A small contrastive image-text model, trained from scratch: 14.8M parameters, encoder activation gelu_tanh.
Rows from block 3 of the image encoder of a small contrastive image-text model, named by matrix and row number. Rows with one number within an expert belong to one neuron, the router's apart. Each number is 128 + 32 x the weight over its row's rms, rounded and kept within 0 to 255. All counts start at 0. After the name is the row's rms in percent of the matrix's.
After each expert's rows are labels from the 100 images, of 14848, where the router gives the expert most weight on average: "top examples" is what is common among them. Only what is clearly more common there than usual is listed. The data: photos of plants and fungi (iNaturalist). In brackets: how many of the 100.
# router: slot weights (encoder.blocks.3.mlp.router.weight, 16x80), inputs 0-79
# up: expert up (encoder.blocks.3.mlp.up, 8x80x80), inputs 0-79
# down: expert down (encoder.blocks.3.mlp.down, 8x80x80, transposed), outputs 0-79

# expert 4
router.8 116 [124  88 106 110 206 100 165 130 125  99 202 133 124 136 107 191 148 112 103 184  90 150 193 107 159  93  94  72 152 114 160 105 100 107 105 163  70 148 125 113 135 162  96 125 139 162 130  91 121 116 141 167 192 128  78 161  93 132 102 104 103  84 130 174  81 177 159 135 174 156 107 151 132 105 135 109 153 105 125 102]
router.9 087 [170 121 137 141 183 105 166 152 136 148 189 123 173 156 114 188 114 114 102 179 105 131 212 128 145 117  94  58 143 111 116  84 113 145  94 117  50 156 141  96 178 178 120 138 128 136 130  86 107  95 181 108 194 109  70 149 103 102 129 121 117 124 126 166 100 167 147 122 191 119 132 136 132 140 118 136 162 112 139  88]
up.0 053 [139 194 136 129 135 134 115 155 192 158 155 112 111 137 159 128 115 186 124 110 144 130 183 134 166 153 126 104 151 130 109 178 152  87  68 149  95 172 154 149 142 150  58 136 141 215  83  95 128 135  84 151 140 128 194 127 111 116 129 134 138 104 114 136 130  78 160 119 146 148 141  89 112 163 103 128  64 103 196 182]
down.0 068 [121 213 170 125 126 143 104 101 113 135  99 124 119 152 205 138 123 102 127 129 118  95 146 124  90 122 156 115 114 128 150 103 130 101 114  50 156 155 125 129 155 147 165 106  80  87  87 138 173 135 149  96  92  52 145 112  93 161 150 128 103 142 114 174 158 128 114 137 115 125 136 165 223 122 105 210 119 152  68 125]
up.1 127 [124  91  96 169 141 131  73 107 126  82  95 116 115 128  98 129 122 168  36 166 192 170  94  95 168  81 156 124 113 134 151 128 148 123 142 118 184 105 137 100  87 205 157 151 141 149 161 146 139 139 147 186 141 176 175 143 112 103 113 116  93 126 155  51 121 121 147 130 155 139  94  79 138 118 170 153 101 119 165  96]
down.1 094 [180  93  84 170 152 143 111 167 120 144  94 182 112 132 173  92 144 212  71 128 142 144  89  74 217  93 134  54  84 132 138  93 152 110  98 111 121 116 136 104  88 157 193 160 103 169 141 119 144 104  84 127 156  90 138 112 119 113 117 118  92 123 133 133 124 119 124 121 121 181 142 126 173 133 111 173  94 159 129 114]
up.2 098 [ 84 134 165 137 133 141 175 110 141 155 148 140 176 177 125 129 130  68 101 164 131 131 120 141 111 156 152 173  86 111 183 140 124 132 101 120 145 129 148 175  67 104 149 119 157 149  21 105 201 125 120 199 183 131 126 161 143 158 162 109 121  99 154 140 101 134 159 163 212 167 120 134 106 131 126  95 134 117 106 145]
down.2 095 [121 125 148  88  85 136  99 132 117 104 165 155 110 132 113 139 101 130 137 187 159 179 117  95 126 135 146 148 120 121 107 141 223 120 202 200 120 169 128 194 165 118  87 128 114 134 217 141  47 107 120 142 119 130 119 176 155 130 109 130 129  72 129 111 174 136  89 138 118 132 150  99 128 117  82 134 125 179  94 144]
up.3 092 [138 197 155 151 122 106 115 121 135 144 114 137 112 138 132 124 132 100  94 106 119  93 138 137 173  64 128 155 133 133 129  60 128 128 126 105 126  38  82 129 103 144 185 154  93  79 162 109 125 137 154 138 126  85 105 111 130  73 139 117 172 189 141 140 120  95 137 168 181  74 149 122 151  65 111 203  93  64 146 132]
down.3 085 [ 92 137  71 127 142 128 140 117 126 129 114 122 126  97  95 194 136 185 106 182 131 194  89 115 165 120  65 142  81 125 215 146 120 113  91 139 100 145  77 126 134 168 139 196 143 200 152 107 175  89 139 134 135 141 103 130 148 125 121 132 145 103 127  89 129 118 154 129 135 113  99  90 175 135 141 120 167 141 218 126]
up.4 083 [ 66 146 131 136 110 130 174  92 152  93 124 159 181 184 110 105  36  95  78 134 189 116 119 118  93 142 141 133 112 125 131  84 120  88 115 126 181 135 138 158  80 170  85 132  90  93  68 135 152 195 142 154  97 136 139 132 155 126 129 139 138 178 135  88 101 138 143 134 211 133 125 128 141  95 110 193 129 106 128 135]
down.4 082 [145 144 141 159 122 134 114 178 133 116 124 147 174 124   0 198  98 162 120 119 176 186 123 125 105 118 164 143 126 127 151 151 131  93 127 113  81 164 135 116 139 146 129 134 119 138 161 140 137 120 125 151 144 134 130 166 131 123 198  92 112  55 110  91 161 123 130 102 103 149  97  79  75 138 169 130 149 138 199  88]
up.5 081 [116 139 128 154 135 126 126 131 110 138 140 190 144 127 116 101 113 214 121 113 140 192 136 110 102 133 161 101 117 142 128 164 100 204 111 134  61 146 115 126 223 106  81  15 142 186  80 125 118 141 115 100 147 146 111 117 143 114 117 124 110 102 115 140  88 123 133 127 104 122 125 152 113 184 112 198 136 115 123  99]
down.5 090 [139 168 125 118 119 129 117 135 150  97 132 130  79 220  85 112 138  48 120 156 102  38 198 130  75 114 130 123 205 144 122  89 162  67 126 151 138 130 129 118 130 148 139  98 129 106  63 114 146  99 145 106  79  80  87 136 138 115 140 128 127 107 133 144 180 166 116 119 164 122 102 130 137 172 104 145 108 136 165 165]
top examples: phylum Basidiomycota (30); class Agaricomycetes (30); kingdom Fungi (30)

# expert 1
router.2 100 [125 120  82  90 117 130 160 183 190 120 161 143 154 154  92 132 133 213 141 161  96 110  91 132 133 164  49  78 135 117 124 144 143 159 137  99 153 122 187 116 123 148  83 125 153 134 112  56 157  56  88 153 198  92 165 138 109 117 109  95 153 137 159 100 149 116  98 139 171 156 132 122 153 126 126 141  89 135 180 129]
router.3 095 [113 102  93  87 105 145 160 161 181 122 153 114 131 147  97 153 120 212 111 152 104 111  90 128 144 175  59  82 113 125 115 165 164 152 130 103 143 132 175  85 109 159  74 127 163 132 150  78 150  56  95 162 193  96 176 174 118 113 107  85 155 148 159 102 142 117 102 152 163 148 144 134 165 135 145 159 118 129 187 126]
up.0 084 [157 161  30 134 165 129 125 156 106 135 126 161 127 146  69 121  88 169  78 126 135  89 196 131 147 147  72 137 135 125  44 159 177 123 110 147 128 141 129 145 189 118  95 155 119 136 108  78 125 106 131 111 122 128 138 130 118 158 194 157 113 157  98  75 127 132 138  71 127 120 110 129 191  96  91 165 128 180 151 143]
down.0 095 [155 131 179 119  99 144 120 173 160  96 114 119 129 141 147  93 124 105 118  78 101  45 161 134  84 161 120  97 131 128 145 126  42  90  61  71 137 121 139  82 114 124 117 152  57 112  74 150 166 148 147 102 119 136 133  76 133 128 152 102 164 128 133 216 210 100 131 110 140 134 120 117 128 151 145 131 163 131 128 136]
up.1 117 [179 173  70 128 148 149 132 154 144 161  89 108  97  86 114  75 112 184 142 142 107 130 168 134 127 162  83 108 140 136  91 138 115 123  89 191 122 187 134 147 172 114  96 167 139 169 120  77 134 135 150 110 108  87 176 113 127 126 122 138 156 121  89 123 133 134 142  92 164 193  55 191 121 122  80 136 188 118  72 131]
down.1 139 [133 179  83 134 106 149 166 132 128 128 120 114 139 179  80 115 120 100 135 105 158 121 176 151  75 121 106 149 154 123 102 139  65  83  11 126 152 133 138  90 105 149 130 145  92 106  32 144 133 144 232 156 105 127 146 109 114 120 165 118 143 129 127 190 163 137 133 135 120 101 123 150 139 177 141 116 131 120 141 128]
up.2 080 [128 170 143 115 117 108 124 105 100 117 143 152 183 119 153 207 130  64 137 122 130 169  98 114 127  64 121 124 163 127 174 168 191 167 153 142 105 130 155 108 153 135 129 121 130 148  73 114 115 129 136 178 122  97 102 191  90 120 157  76 109  85 140  57  98 131 115 157  89 124 192 138 124 172 144  99  83 126 137 199]
down.2 078 [138 128 136  99 130 146 125 162 127 116 131 142 100 157 210 136 125 138 157 186 132  74 140 123 168 147 174 124  93 129 116 113 186 153 236 132 142 110 119 153 111 146 140 109 126 117 160 116 133 124  90  53  62  78 131 100 125 130  94 165 106 154 127 172 129 176 130 114  79 197 154 126 125 112 112 120  68 117  71 134]
up.3 052 [130 124 127 116  76 111 154 122 129 109 131 135 140 105 133  42 161  90 114  34 148  90  76 141 120 105 116  78 118 139 153  74 142 143 197  69 149 157  91  91 142 142 136  34 144 140 133  98 116  87 144  85 142  89 146 170 128 145 138 134  57 128 104 119 148 142 109  69  79 163 126 130 111 113 136 122 128 114 122 149]
down.3 055 [126 121 130 141 103 114 122 119  81 151 174 130 133  76 203 143  72  63 137 131 157 151 128 135 130 138 124 166 132 156 125 157 132 170 220 197 117 123 157 132  88 168 119 108 107 127 134 125 119 138  75 213 112 156 136 132 100 122 100 129 118 107 143 126 115 130  96 142 207  54 157  76 169 128 135 106 141 122  90 157]
up.4 092 [125 143 239  68  89 155 134 111 135  91 189 142 176 174 247 137 133 137 121 120  84 149 127 146 101 127 111 125 109 129 161 131  95 131 156  67  62 147 137 124  95 126 154  28 129 126 117 127 156  85 128 110 126 115  89 133 121 114 121 132 123 147 131 159  74 145 120 161 125 113 145 122 132 128 125 131 126 132 133 133]
down.4 092 [104 101 165 126 148 128 105 129 116  51 155 137 135  99 109 177 114 121 134 161 134 195  99 126 151 135 166 151 133 124 142 124 146 132 217 204 121 175  83 164 138 134 144 114 135 142 230 125 103 119  94 108 122 144 124 152 136 147 129 139 104 106  86  24 124 185 157 133 154 179 130 105 144 118 108 116 119 137 157 132]
up.5 074 [109 131  84 190  71 144 129  61 113 128 142 136 144  64 186  77 103 119 113 138 116 169 105 152 119 109  77 132  92 221 160 142  85 130 129 176 119 152 126 197 137  91 108 136 116 132 130 120 134 167  44 155 123 125 131 125 126 125  94 114  85  63 108 137 144 158 134 130 138 128 128 149 128 127 130 159 111  89  60 103]
down.5 079 [193 126 126  68 153  76 127 129 220 116 124 127 173 160  91 122 114  56 128 154 169  78 146 157 116 114 135  99 184 198  85 164 112 130  98 153 154 151 127 127 129 122 126  79  75  99 115 106 212 131 149 119 127 132 128 161 107 130 140 133 129 132 128 155 143 195 111 138 135  93 134 138 129 146 117  81 140 124  71 166]
top examples: order Ranunculales (32); family: Papaveraceae (28); text has "poppy" (28)

# expert 5
router.10 086 [143  88 131 153 104  67 136 190 177 168 144 183 186  97 116  93 105 132 132 133 155 138 120  92 109  97 186 125 119 134 145 191 154 156 115 131 154  74 114 142 103 103 130  92 123 123 112 129 129 115  79 183 152 165 129 122  94 103 128 116 147 127 160 100 119  95  81 133 129 141 166 175 125 136 107 207  35 131 189 119]
router.11 071 [127  80 160 119  89 100 131 210 184 108 140 140 201 132 101  96 108 136 152  96 140 123 118  94  88 100 178 119 131 134 151 172 110 131 165 117 181  78 120 131 133 112  96 119 144  98 118  91 118  91 103 158 136 181 173 110  88  95  94 115 141  97 157 106 124  89  95 107 161 138 149 168 138 106 125 196  72 124 210 140]
up.0 149 [116 173  87 146 120 154  75  53 103 151  94 132 168 112 109 116  54  83  91 113 150  87  96 133 148 107 146 187 116 145 161  67  51 143 161 123 123 122  57 153  85 172 123 128 132 112 135 135 132 180 142 124 106 120 103 119 140 101 162  95  90 135 142 129 100 107 141 143 150 107  97 133  67 114 132  63 175 115 113 161]
down.0 150 [138 147  61 181 113 161 102 131 109  87 181 148 127 106  37 180  83 140 127 140 140 224 139 132 136 125  99 130 113 117 182 123 129  98 118 151  99 224 136 129 141 171 119 133 125 175 129 142  80  93 121 178 134 139 104 169 135 125 187  95 103  91 130  61 133 128 130 141 144 151 133 104 161 130 145 130 153 137 140 118]
up.1 076 [128 178 120 127 185 136 125 134 181 157  87 118  74  94 174 167 201 146 114 149 106  97 123  89  69 159 124 135 176 126 119 115  89 134  80 151 137 168  92 115 179 140 177 120  70 158 164 200 121 140 112 117 134 111  56 147 128 123 109 114 144 148 127 186 116  84  85 145 143 123 131 144 146  70  98 176 115 133 118 119]
down.1 095 [ 78 126  71 174 128 110 138 112 119 141 148 129 135 125   0 126 152 158 143 165  89 170 122 145 170 107 115 162 132 116 129 140 142 105 118 105 100 122 122 146  46  97 124 125 161 132 142 111 109 132 143 195 160 138 114 158 135 130 154 154 180 159 126  83 141 129 180 135 142 125 110 113 126 143 115 127 131 133 161 128]
up.2 077 [106 127 145 185 107 117 133 123 187  75 185 126 152  86 131 120 131 104 116 137 151 118  80 115 126 114 109 119 131 229 149 119 111 103 112 124 112 171  83 172 122 129 129 121 136 133 116 142 116 161 154 121 137 255  95 128 150 120 135  74 122 120 120 101 125 168  92 153 110 169 130 158 109  92 114 130 128 113  37 114]
down.2 081 [131 142  71 127 125 123 158 116 140 153 109 144 171 132  72 129 107 109 145 175 162 105 141 167 114  73  74 132 154 131  77 146 152 123  86 211 118  94 121 236 128 156 125 104 131 136 159  89 154 119 193 166 127  95 101 195 142 128 195 118 119 125 130 159 147 144  90 130 129 124 118 141 140 136  67  74 130 123 120 111]
up.3 048 [128 124 125 120 108 127  98 153 132 123 119 116 223 140 116 110 151  85 125 106 125 151 158 129 158 108 128  70  75 146 115 107 126 102 157 182 118 117 219 105 133 126  92 132 169 163  94 112 122  46 120 167  62 117 138 101 224 153 145 130 146 126 144  81 198 134 107 164 142 128 107 116 119 115 127  92 112  95  93 128]
down.3 072 [127 129 130 125  82 135 137 126 114 168 200 124  41  30 204 129 116 116 170 119 161 115  96 125 122 179 127 119  83 127 114  95  79 130 140  31 137 114 128  82 123 112 137 119 110 120 142 159 157 156 129 118  87 135 129 104  76 155 117 119  99 130 152 138 146 127 133 126 117 160 128 181  83 127 143 197 145  81 125 127]
up.4 119 [136  92 136 113 139 127 140 156  99 127 167 137 110 152  91 122 118  97 123 113 154 129 188 161 174 115 114 126  96  68 117 158 175 130 146 124  78 158 210 106 123 126 121 137 132 125 179  48  46  81  86  80 176  89 145 160 117 143 128 139  96 101 149 108 147 113 121 171 100 150 190 131 120 134 183 110 107 108 192 136]
down.4 114 [145 113 146  82 128 201 108 144 122 113 148 130 125 129 226 150 123 108 167  70 102 108 119 109 130 169 126  94 115  98 139 119 179 108 186 168 118 128 164 175 178  90 108  94 103 125 142  89 119  83 106  59  81 102 128 124 167 135 150 129  88 121 134 194 103 131 120  73  74 140 129 134 135 117 122 111  78 100 158 171]
up.5 054 [ 68 136 132 141 211 129 130 143 131 140 114 134  78 179 105 148 121 106 164 140 105 121 129 151  70 182 110 169 125  94 128 122 106 127  53 141 133 162 113 120 119 142 188 118 124 140 128 169 146 148 154 121 157  81 125 133 109 178 123  71 160 157 126 164  71  99 137 116 151 123 187 177 157 136 123 174  77 162  87  56]
down.5 065 [108 173 107 185 147 144 181 130 153 102 121 150 123 145  20 130 114 131 102 166 128 152 174 157 138 148 108 169 153 135  82 101 146 100  88 137 160 112 149  83 141  63 179 176 206 164 137 131 129  51 182 145 164 124 145 136 142 126 132 127 140 148 123  80 147 177 151 170 133 142 127 116 132 128  81 127 147 158 108 132]
top examples: order Lamiales (39); family: Lamiaceae (28)

# expert 7
router.14 105 [154 189  98 140 189 125  87  94 110 153 102 107  93  72 111 113  93 105 162 153 163 117 161 131  81 165 124  92 144 123 157 128 134 118 129 128 127 184  97  91 128 190 106 164 116 148  62 178 154 156 153  84  80 183 133  95 141 129 138 124 124 114  95 132 114 122 149 104 138  88  76 137 184 211 146  83 136 148 171 134]
router.15 079 [142 178 116 128 181 120  85  99 132 144 113 116  96  79 114 130 125 149 167 140 138  93 139 128  66 176 131 101 154 128 133 155 116 123 154 137  83 160 126  64 134 201 128 166 152 142  75 178 167 145 174  82 104 170 111 109 165 114 155 126 127 101 108 100 144  87 122 119 114  87 101 103 178 221 131  72 151 162 164 154]
up.0 066 [121 198 113 180  98 134 138 143  82 104 135 121 186 119  73 198 152 128 112 116 208 132 129 121 134 118 116 128 106 172 148 169 128 127 122 123 166 121 124 130  50 149 169 103 140  57 138 145 134 118 115 150 127 188 146  94  76  88 139 134 133 119 172 102 134 111 202 165 130 139 125 151  96 214 131 113  97 126 135 133]
down.0 063 [132 121  99 157 132 132 139 163 122 109 165 119 111 124  71 125 139 136 146 140 140 131 142 132 143 124 174  99 132 183  69 121 175 145  60 178  51 138 168 113 125 200 129 153 132 135 129  56 141  94 133 109 128 121 117 168 124 116 118 124 103 114  97 147  89 156  92 130 152 208 120 167 154 198 138 100  70 156 190  92]
up.1 102 [142 182 121 214 119 131 107 122 117 153  86 129 174 105 158 136 160  86  94 100 176 117 121 106 129 130 164 162 122 158 134 178 118 144 109 124  97 128 132  73 127 154 132  49 164  85  93 165 123 134 116 105 120 206 129 120 120  91 131  70 123 105 140 127 162  88 195 129 166 108 143 138 123 220 137  94 159 153 144 147]
down.1 102 [134 108  65 151 141 132  99 124  81 102 108 142  79  72  61 105 134 145  62 136  95 184 153 101 125 140  61 131 127 130 153 114 173 160 167 219  91 186 145 109 126 185 144 131 188 149  89 128 112 113 147 124  61 174 128 141 142 115 117 107  93 102 126 109 135 121 160 120 132 161  89 143 151 167 143 131 136 167 137 122]
up.2 056 [117  91  85 144  90 102  89 168 130  18 166 116 127 136 102 124 110 137 150  67 105 129 138 126  93  76 123 119 117 119 119 129 127 119 193 110 148 106 174 146 100 105 154 142  87 125 144  93 121  46 118 131  62 133 169 103 181 174 182 152 184 127 146 145  96 125  82 133 129 146 132 147 132  70 131 174 113 115 143 113]
down.2 054 [128 145 132 131 114 148 138 116  94 180 147 108 212 124 237 122 168 163 191  56 127 184 132 156  97 131 194 127  83 122 102 147 137 112  86 112 179 112 121 114 120 115 119 113 128 124 108 190 137 117 128 179 140 182 142 127 107 168 137 125 137 126 183 123 136 113  77 119 113 136 151  80 112  74 138  88 120 134 135 115]
up.3 128 [105 130 206 138 157 185  98 121 140 214  86 121 107 127 183 116 129 152 117 128 123 128 113 115  93 147 128 168 138 134 158 141 102 114 124 144  82 123 143  82 113  80  46 128 136 138  65 178 156 165 188 112 105 156 150 126 159 131 150 109 109 140 118 149 159  88  79 124  48 101 173 118 172 112 126 121 151 167 149 112]
down.3 135 [ 91 113 139 134 177 130  94 104 113  76 126  61 126 118  95 128 165 139  98 107  51 148 146 115  93 157 129 159 153 149 162 100 127 126 147 184 115 156 102  75 132 119  71 151 199 145 136 154 103 158 123 139  73 146 162 128 139 136 102 127 171 108 112 153 132 136 216 116 145  94 103  95 203 155 177 122 184 105 140 136]
up.4 100 [ 84 113 123  94 152 130 142 104 184 103 124  78  92 114 121  92 155 128 153  37  87 137 107 130 111 121 121 157 130 115 146 118 144 165 136  87  99  93 214 130 125 132 138 129 161 109 182 140 155 123  81 111 142  28 150  87 167 124 124 152 171 128 138 138 179 141 107 132 156 141 138 226 109  84 127 130 138 141 119  99]
down.4 115 [117 133 111 175 130 122 131 114  96 158 140  90 118 127 140 124 155 150 125 129 135 201 142 128  89  56 142 116 143 139 150 153 132 113  76 191 138 119 128 119 179 107 121 143 159 131  90 121  86  79 163 223 136 219 137 109 120 128 153 116 174 114 137   7 132 100 131 163 162 118 114  92 150 143 119 145 117 122 128 132]
up.5 079 [132  44  87 137  74  84 165 164 119  71 138  88 133  99 115 147 174 129 134  88 114 214 163 129 169 107 130 101 131 119 153 111 137 130 160 175 135 113 128 132 170 123 186 145 136 181 202 105  95  58 105 166  86 153 144 123 105 134 162 125 150  89 157 106 137 137 130 129  85 179 110  90 123 133 143 116 133 162 121 161]
down.5 083 [126 130 143 105  89 131 145 118 132 172 146 133 113 130 255  97 134 125 140 171 126  79 113 127 136 132 127  88 126 126 121 139 134 137 144  85 123  85 165 150  99 103 132  84 126 131 127  65 135 120  88 102 176 128 172 123 124 132  70 133 128 133 126 121  62 125  59 145 116 111 189 134 145  34 101 135 115  91  79 119]
top examples: order Fagales (31)

# expert 3
router.6 094 [102 112 128 138 128 158 101 120  85 123  65 138 148 140  80 133 147 152  68 143 177 189  97  97 188  92 190 129 145 149 155 125 106  80 134 187 128 154 105 119 100 125 199 152 149 151 143 199 150 155 148 188  99 150 138 153 131 157 152 141 149 101 141  70 134  74 160 153 128 126 168  94 110 134 157 159  89 166  99 106]
router.7 137 [ 92 108 135  99 111 151 100 124 119 150  79 139 110 170  99 169 118  95 134 100 120 148 108 140 165  75 140 156 180 111 171 156  91  70 172 220 132 142 150 119 108  87 133 176 113 152 131 155 119 144 130 178 151 134 100 183 155 158 169 118 131  83 192 126 176 102 130 147  62 100 192  87 102 131 140 138 115 136  87 151]
up.0 071 [112  72 136 144  96  84  89  66 120 133 125 165 117  87 165  86  95  35 128 162 145 101 113 189 131 108 114 177 121 131 127 144 113 140 167 133 140 199 126 153  80  90 138 166  87 133  59 119 139 134 163  74 118 139  62 132 113 107 136 158 112 148 159 129 130 135  86 109  94 167 186 176 117 125 117 159 130 111 122 104]
down.0 084 [154 172 108 109  82 198 119 150 126 126 173 155 135 126  31 191  84 133 133 139 169 167 152 127  64 108 136  92 131 100 141 134 155 101  71 168 145 164 121 183 184 131 104 139  92 147  84 121 116 134 124 107 137 107 123 147 139 165 181 132  92  80 127 106 135 136  77 136 147  97 120 125 141  69 100 101  99 123  71 140]
up.1 077 [ 99 156 173 129  95 154 131  71 152 138 174 155 142 132 177 107 128  75 140 134  93 100 160 148  52 160 105 120 148 137 135 132  92 164 131 124 146 133 124 135 126 107 114 137 135 198  72 167 150 172  81 139  86 109  96 174 111  29 136 134 136 147 117 153 120 141  98 141  80 131 142 200 134 154 122 115 210 111 101 123]
down.1 093 [ 96 129 125 157 105 116 112 103  95 101 147 156 138 127  91 150 104 115 122 153 141 188 129 172 149 114 127 170 169 107 116 137 165  87 148 225 191 181 116 149 174 130  21 108 164 162 149 137 124 133 196 153  55 153 127 155 141 148 155 163 119  99 125 113 204 141 129 113 135 129 132 130 172 138 109 129 128 128 131 140]
up.2 081 [135 155 179 130 113 126 216  84  66 145  98 156 194 118 147 125 139   5 154 130 111  65 124 136 125 156 146 129 134  84 133 127 128 102 162  84 125 125 111 128 141  84 155 154 120 128 111  99 116 146 135 128 141  86 106 162 116 145 114 148 157 157  97 143 126 139 112 141 105 133 125 193 125  98  81  75 190  92  93 142]
down.2 071 [109 162 128 137 143 171 132 107 142  94 255 125 124 131  25 199 112 134 166 140 135 126 135 130 102 118 103 155 134 107 200 186 131  86 126 137 134 112 145  88 126 104 141 142 144 115 141 164 117 129 134 138 129 112 102 130 190 148 174 126 152 122  69  63 156 126 151 125 148 104 122  61 127 133 124 151 133 110 132 143]
up.3 111 [117 120 119 112  92 129  95 117 108 133 106 156 133 126 137 132 117  36 106 151 126 114  98 200 190 123 121 186 133 128 106 116 140 136 203 122 140 199 123 143  23 133 175 133 131 120 102  62 165 133 131  63 121 143 142 128 113  53 131 150 117 164 137 116 145 157 134 154 148 132 172 124 110  69 135 142  96 133 121 110]
down.3 098 [161 154 110 156 110 156 137 160  65 127 176 128 124  19 110 141  81 202 188 143 145 170 162 117 121 132 108  83 134 135 184 118 145  72 108 167 123 163 145 170 165 144 136 134  89 152 135 105 107  84 102 113 131 108 131 106 136 176 181 105 104  60 133  88 144 141 124 113 134 162 105 124 167 132  91 116  92 114 128 161]
up.4 080 [ 69  61 130 119 152 124 165 131 144 138  86  99 114  97 128 141 117 232 105 133 152 218 119  92 126 132 152 128 110 162 179 184 168 141 124 155 178 129 170 129 144 142 125 137 152 191 128 165  75 129 121 214 155 136 160 140 119 125 131 120 160  90 192 128  81 126 134 131 154 146 134 123 147 126 134 170 140 124 118 123]
down.4 075 [154 130 197  91 164 127 122 125 171 110 116 159 128 210 147  77 153 118  60 150 126  59 122 127 154 129 147 128 163 142  51 150 182 130 167 207 118 121 140 110 128 112 127 113 141 102 125  81 185 148 147 109  91 127 113 141 137 103 114 148 117 130 180 116 168 130  81 121 144 149 182 150 143 149 132 114  93 204 130 109]
up.5 062 [144 152 138 193 136 108 127 134  92  70 181 131 145 146 119 111 143  71 114 122  46  90 134 129  62  96 123  95 127  91 103 124 181 101 164 123  91 112 123  92  80 154 130 154 154 105  73 104 139 112 150 105  49 140  65  83 128  92 130 127  89 141 133 128 100 135 122 150  98 136 170 183 125 107 122  86 110 187  95 127]
down.5 045 [145 109 215  68 134 157 144 112 169 146 116 117 116  51 172 172  60 156 119 113 117 131 183 117 154 229  85 150 130 117 171 129 129 137  80 120 166 140 122 183 157  86 108 151 148 131 147 141 131 104 142 135 149 124 143 121 128 130 160 112 113 114 133 199 105 115 125 112 109 139 133 129 132 111  70 113 147 134  50 101]
top examples: order Caryophyllales (66); family: Cactaceae (66); text has "cactus" (40)

# expert 6
router.12 083 [137  77 104 150 104 123 124 161 134  33 161 150 102  94  82  97 137 127 104 106 145 135 156  94 118 135 107  82 114 114  92 156 194  90 105 155 141 167 146 115 137 159 152  44 129  87 198 108 122  61  93 136 108 161 106 145 109 159 111 126  78 106 111  86 122 126 140 121 114 183 142 132 156 123  94 181  68 151 138 124]
router.13 101 [156  96 109 150  87 120 127 161 112  46 187 136  87 114  79  99 155 152 132 126 160 137 155  89 122 138 121  87 115 121  80 141 207  89  88 157 131 171 150 109 132 123 149  47 122  72 182 122  97  82  91 121  97 134 125 145 150 150 131 166  85 114 111  85 127 128 143 123 102 175 125 134 142 131  86 195  75 153 132 124]
up.0 066 [135 133 135 112 127 128 120 124 111 105 128 197  76 216 109 130 138 132 118 134 117  80 192 143 117 172 111 181 127 128 119 151 145  84 135 121 136 135 132  73  63 128 177  30 131 112 116 144 165 103 155 158 145 127 120 101 121 121 131 128  81 177 171 123 121 126 130 195 129 221 141 133 136 111 136 185 144 106 158 127]
down.0 072 [ 73 143 161  95 187 136  84 104 123 187 113 124 166  90 128 127 164 138 128 125 129 144  82 130 133 148 133 128  78 106 111 128 168  27 159 131 121 181 119 131 177  84  79 211 137 128 132 133 100 128 140 117 133 135 144 123 160 103 136  30 135 108 134 172 139 103 123 135 171 158 130 117 203 109  91 128 128 153 126 132]
up.1 048 [132  61 154 128 135 133 128 106 137 139 142  77  69 144 104  94 108 152 125 140 120 128 124 141  98 215 126 124 124 119 188  88 107 131  92 114 192 108 135 139 100  99 140  91 122 151   0 137 141 109  41 117 129 142 155 121  93  55 107 162 129 150 120 133 123 131 137 131 117 133 185 131  79 130 109 127 126 129 116 121]
down.1 062 [130 125 125 149 169  87 127 130 129 111 132 133 168 153 161 161 110 139 112 107 135 132 134 149 112  69 136 123  82 149 119 124 110 117  90 255 122 131 130 124 140 143 133 138 127  98 162 131 123 128 164 185 117 126 127 141 132 125 129 127 139  71 145 106 135  75 144 138 255  78 148 125 151 155 124 152 128 173 106 123]
up.2 190 [165 141 104 153  95 113 105 221 143  71 173 149  94 100  84  87 116 108 159 106 133 105 208 119 114 138  99 104 114  91  90 149 131 100 121 144 118 169 150  98 159 164 111  77 147  77 120 116  62  57  79 111 123 127  88 128 149 167 132 111 108  98 130  78 131  91 125 121 110 140 150 122 142 137 132 166  92 142 198 141]
down.2 210 [121 125 182 102 116 206  83 138 116 110 155  91 114 149 170 159 134 166 187  69  79 124 125 131  72 181 139 120 111  54 176 124 156  71 150 139 134 121 173  81 147 113 103 157  88 128 158 126  74 109 106 132 134 123 144 134 177 167 155  88 116  81 121 155 174 107 156  89  89 114 132  99 118 108 132 128 112 112 126 183]
up.3 124 [138  65 165 137 127 128 139 101 105  87 160 204 132 128 115 118 173 109  92 149 140 118 128 130  98  82 144 147 122 122 108 128 151 104  70 125 130 154 126 119  94  91 145  31 149 128 161 125 138 146 126 136 190 192  93 132 117 121  91 119  85 131 149 139  78 196 129 124 126 146 188 125 106  90 120 182 119  38 118 108]
down.3 108 [124 103 148  56 127 153 158 105 149  79 128 156 131 195 108 132  52 127 157 161 112 124 161 113  90 170 133 107 149 112 108 110 168  55  53 178  80 141 124 129 171 140 108 137 126 127 161 102  98 140 148 114 114 114 120 161 160 158 110 146 138  53  78 149 132 139 121 193 107 116 132 112 169 110  69 130 130 183 120 152]
up.4 078 [120 148 128 126  93 134 154 130 147 109  86 117 119 124 116 131  84 121 139 127 110 160 127 108 141 183 110 135 144 161 147 145 129 176 119  74 121 128 107 177 134 124 132  83 127 118 183 114 178 166 155 124 102  52 141  85 107  92 128  89 202 131 128 129 112 161 126 167 161 115 135 159 129 162  97 197 195 138  11  93]
down.4 090 [148 146  82 131 154 115 213 131 153 120 124 120 119 126  20 120 125  86  98 148 145 118 125 137  94 118 130 188 162 141 113 166 117  99 125 227  74 135 133 119 134 164 130 112 164 126 131  63 135 134 137 127 106 141 111 134 140 129 143 131 132  77 116  88 181 129 146 181 211 133 102 142 157 149 180  99 130 126 166 142]
up.5 090 [114 124 154  72 133 150 137  87 149 144 103 124 162 138 165 189 104 136  70 159 120 126 122  56 183 142 122 117 159 103 180 119 147 116  80 127 242 134 129 108  85 157 142 144 140 129 145 119 172 134 166 202 122 132 110 145 132  78 111 121 134 142 121 128  85 148 147 136 155 154  95  95 144  63 136 198 158 141 131 103]
down.5 087 [165 126 112 160 187 117 124 139 126  58 120 157 115 145   0 103 126 132 114 164 158 168 153 128 140 139 126  81 146 143 125 129 154 107 126 127  71 155  44 147 123 189 115 102 111 189 152 144 121 130 184 106  76 126 126 125 201 112 126 143 124 124 131 125 132 127 125 152 140 171 122 145 134 164 131 129 104 142 156 110]
top examples: order Asparagales (47); family: Asparagaceae (47); text has "yucca" (39)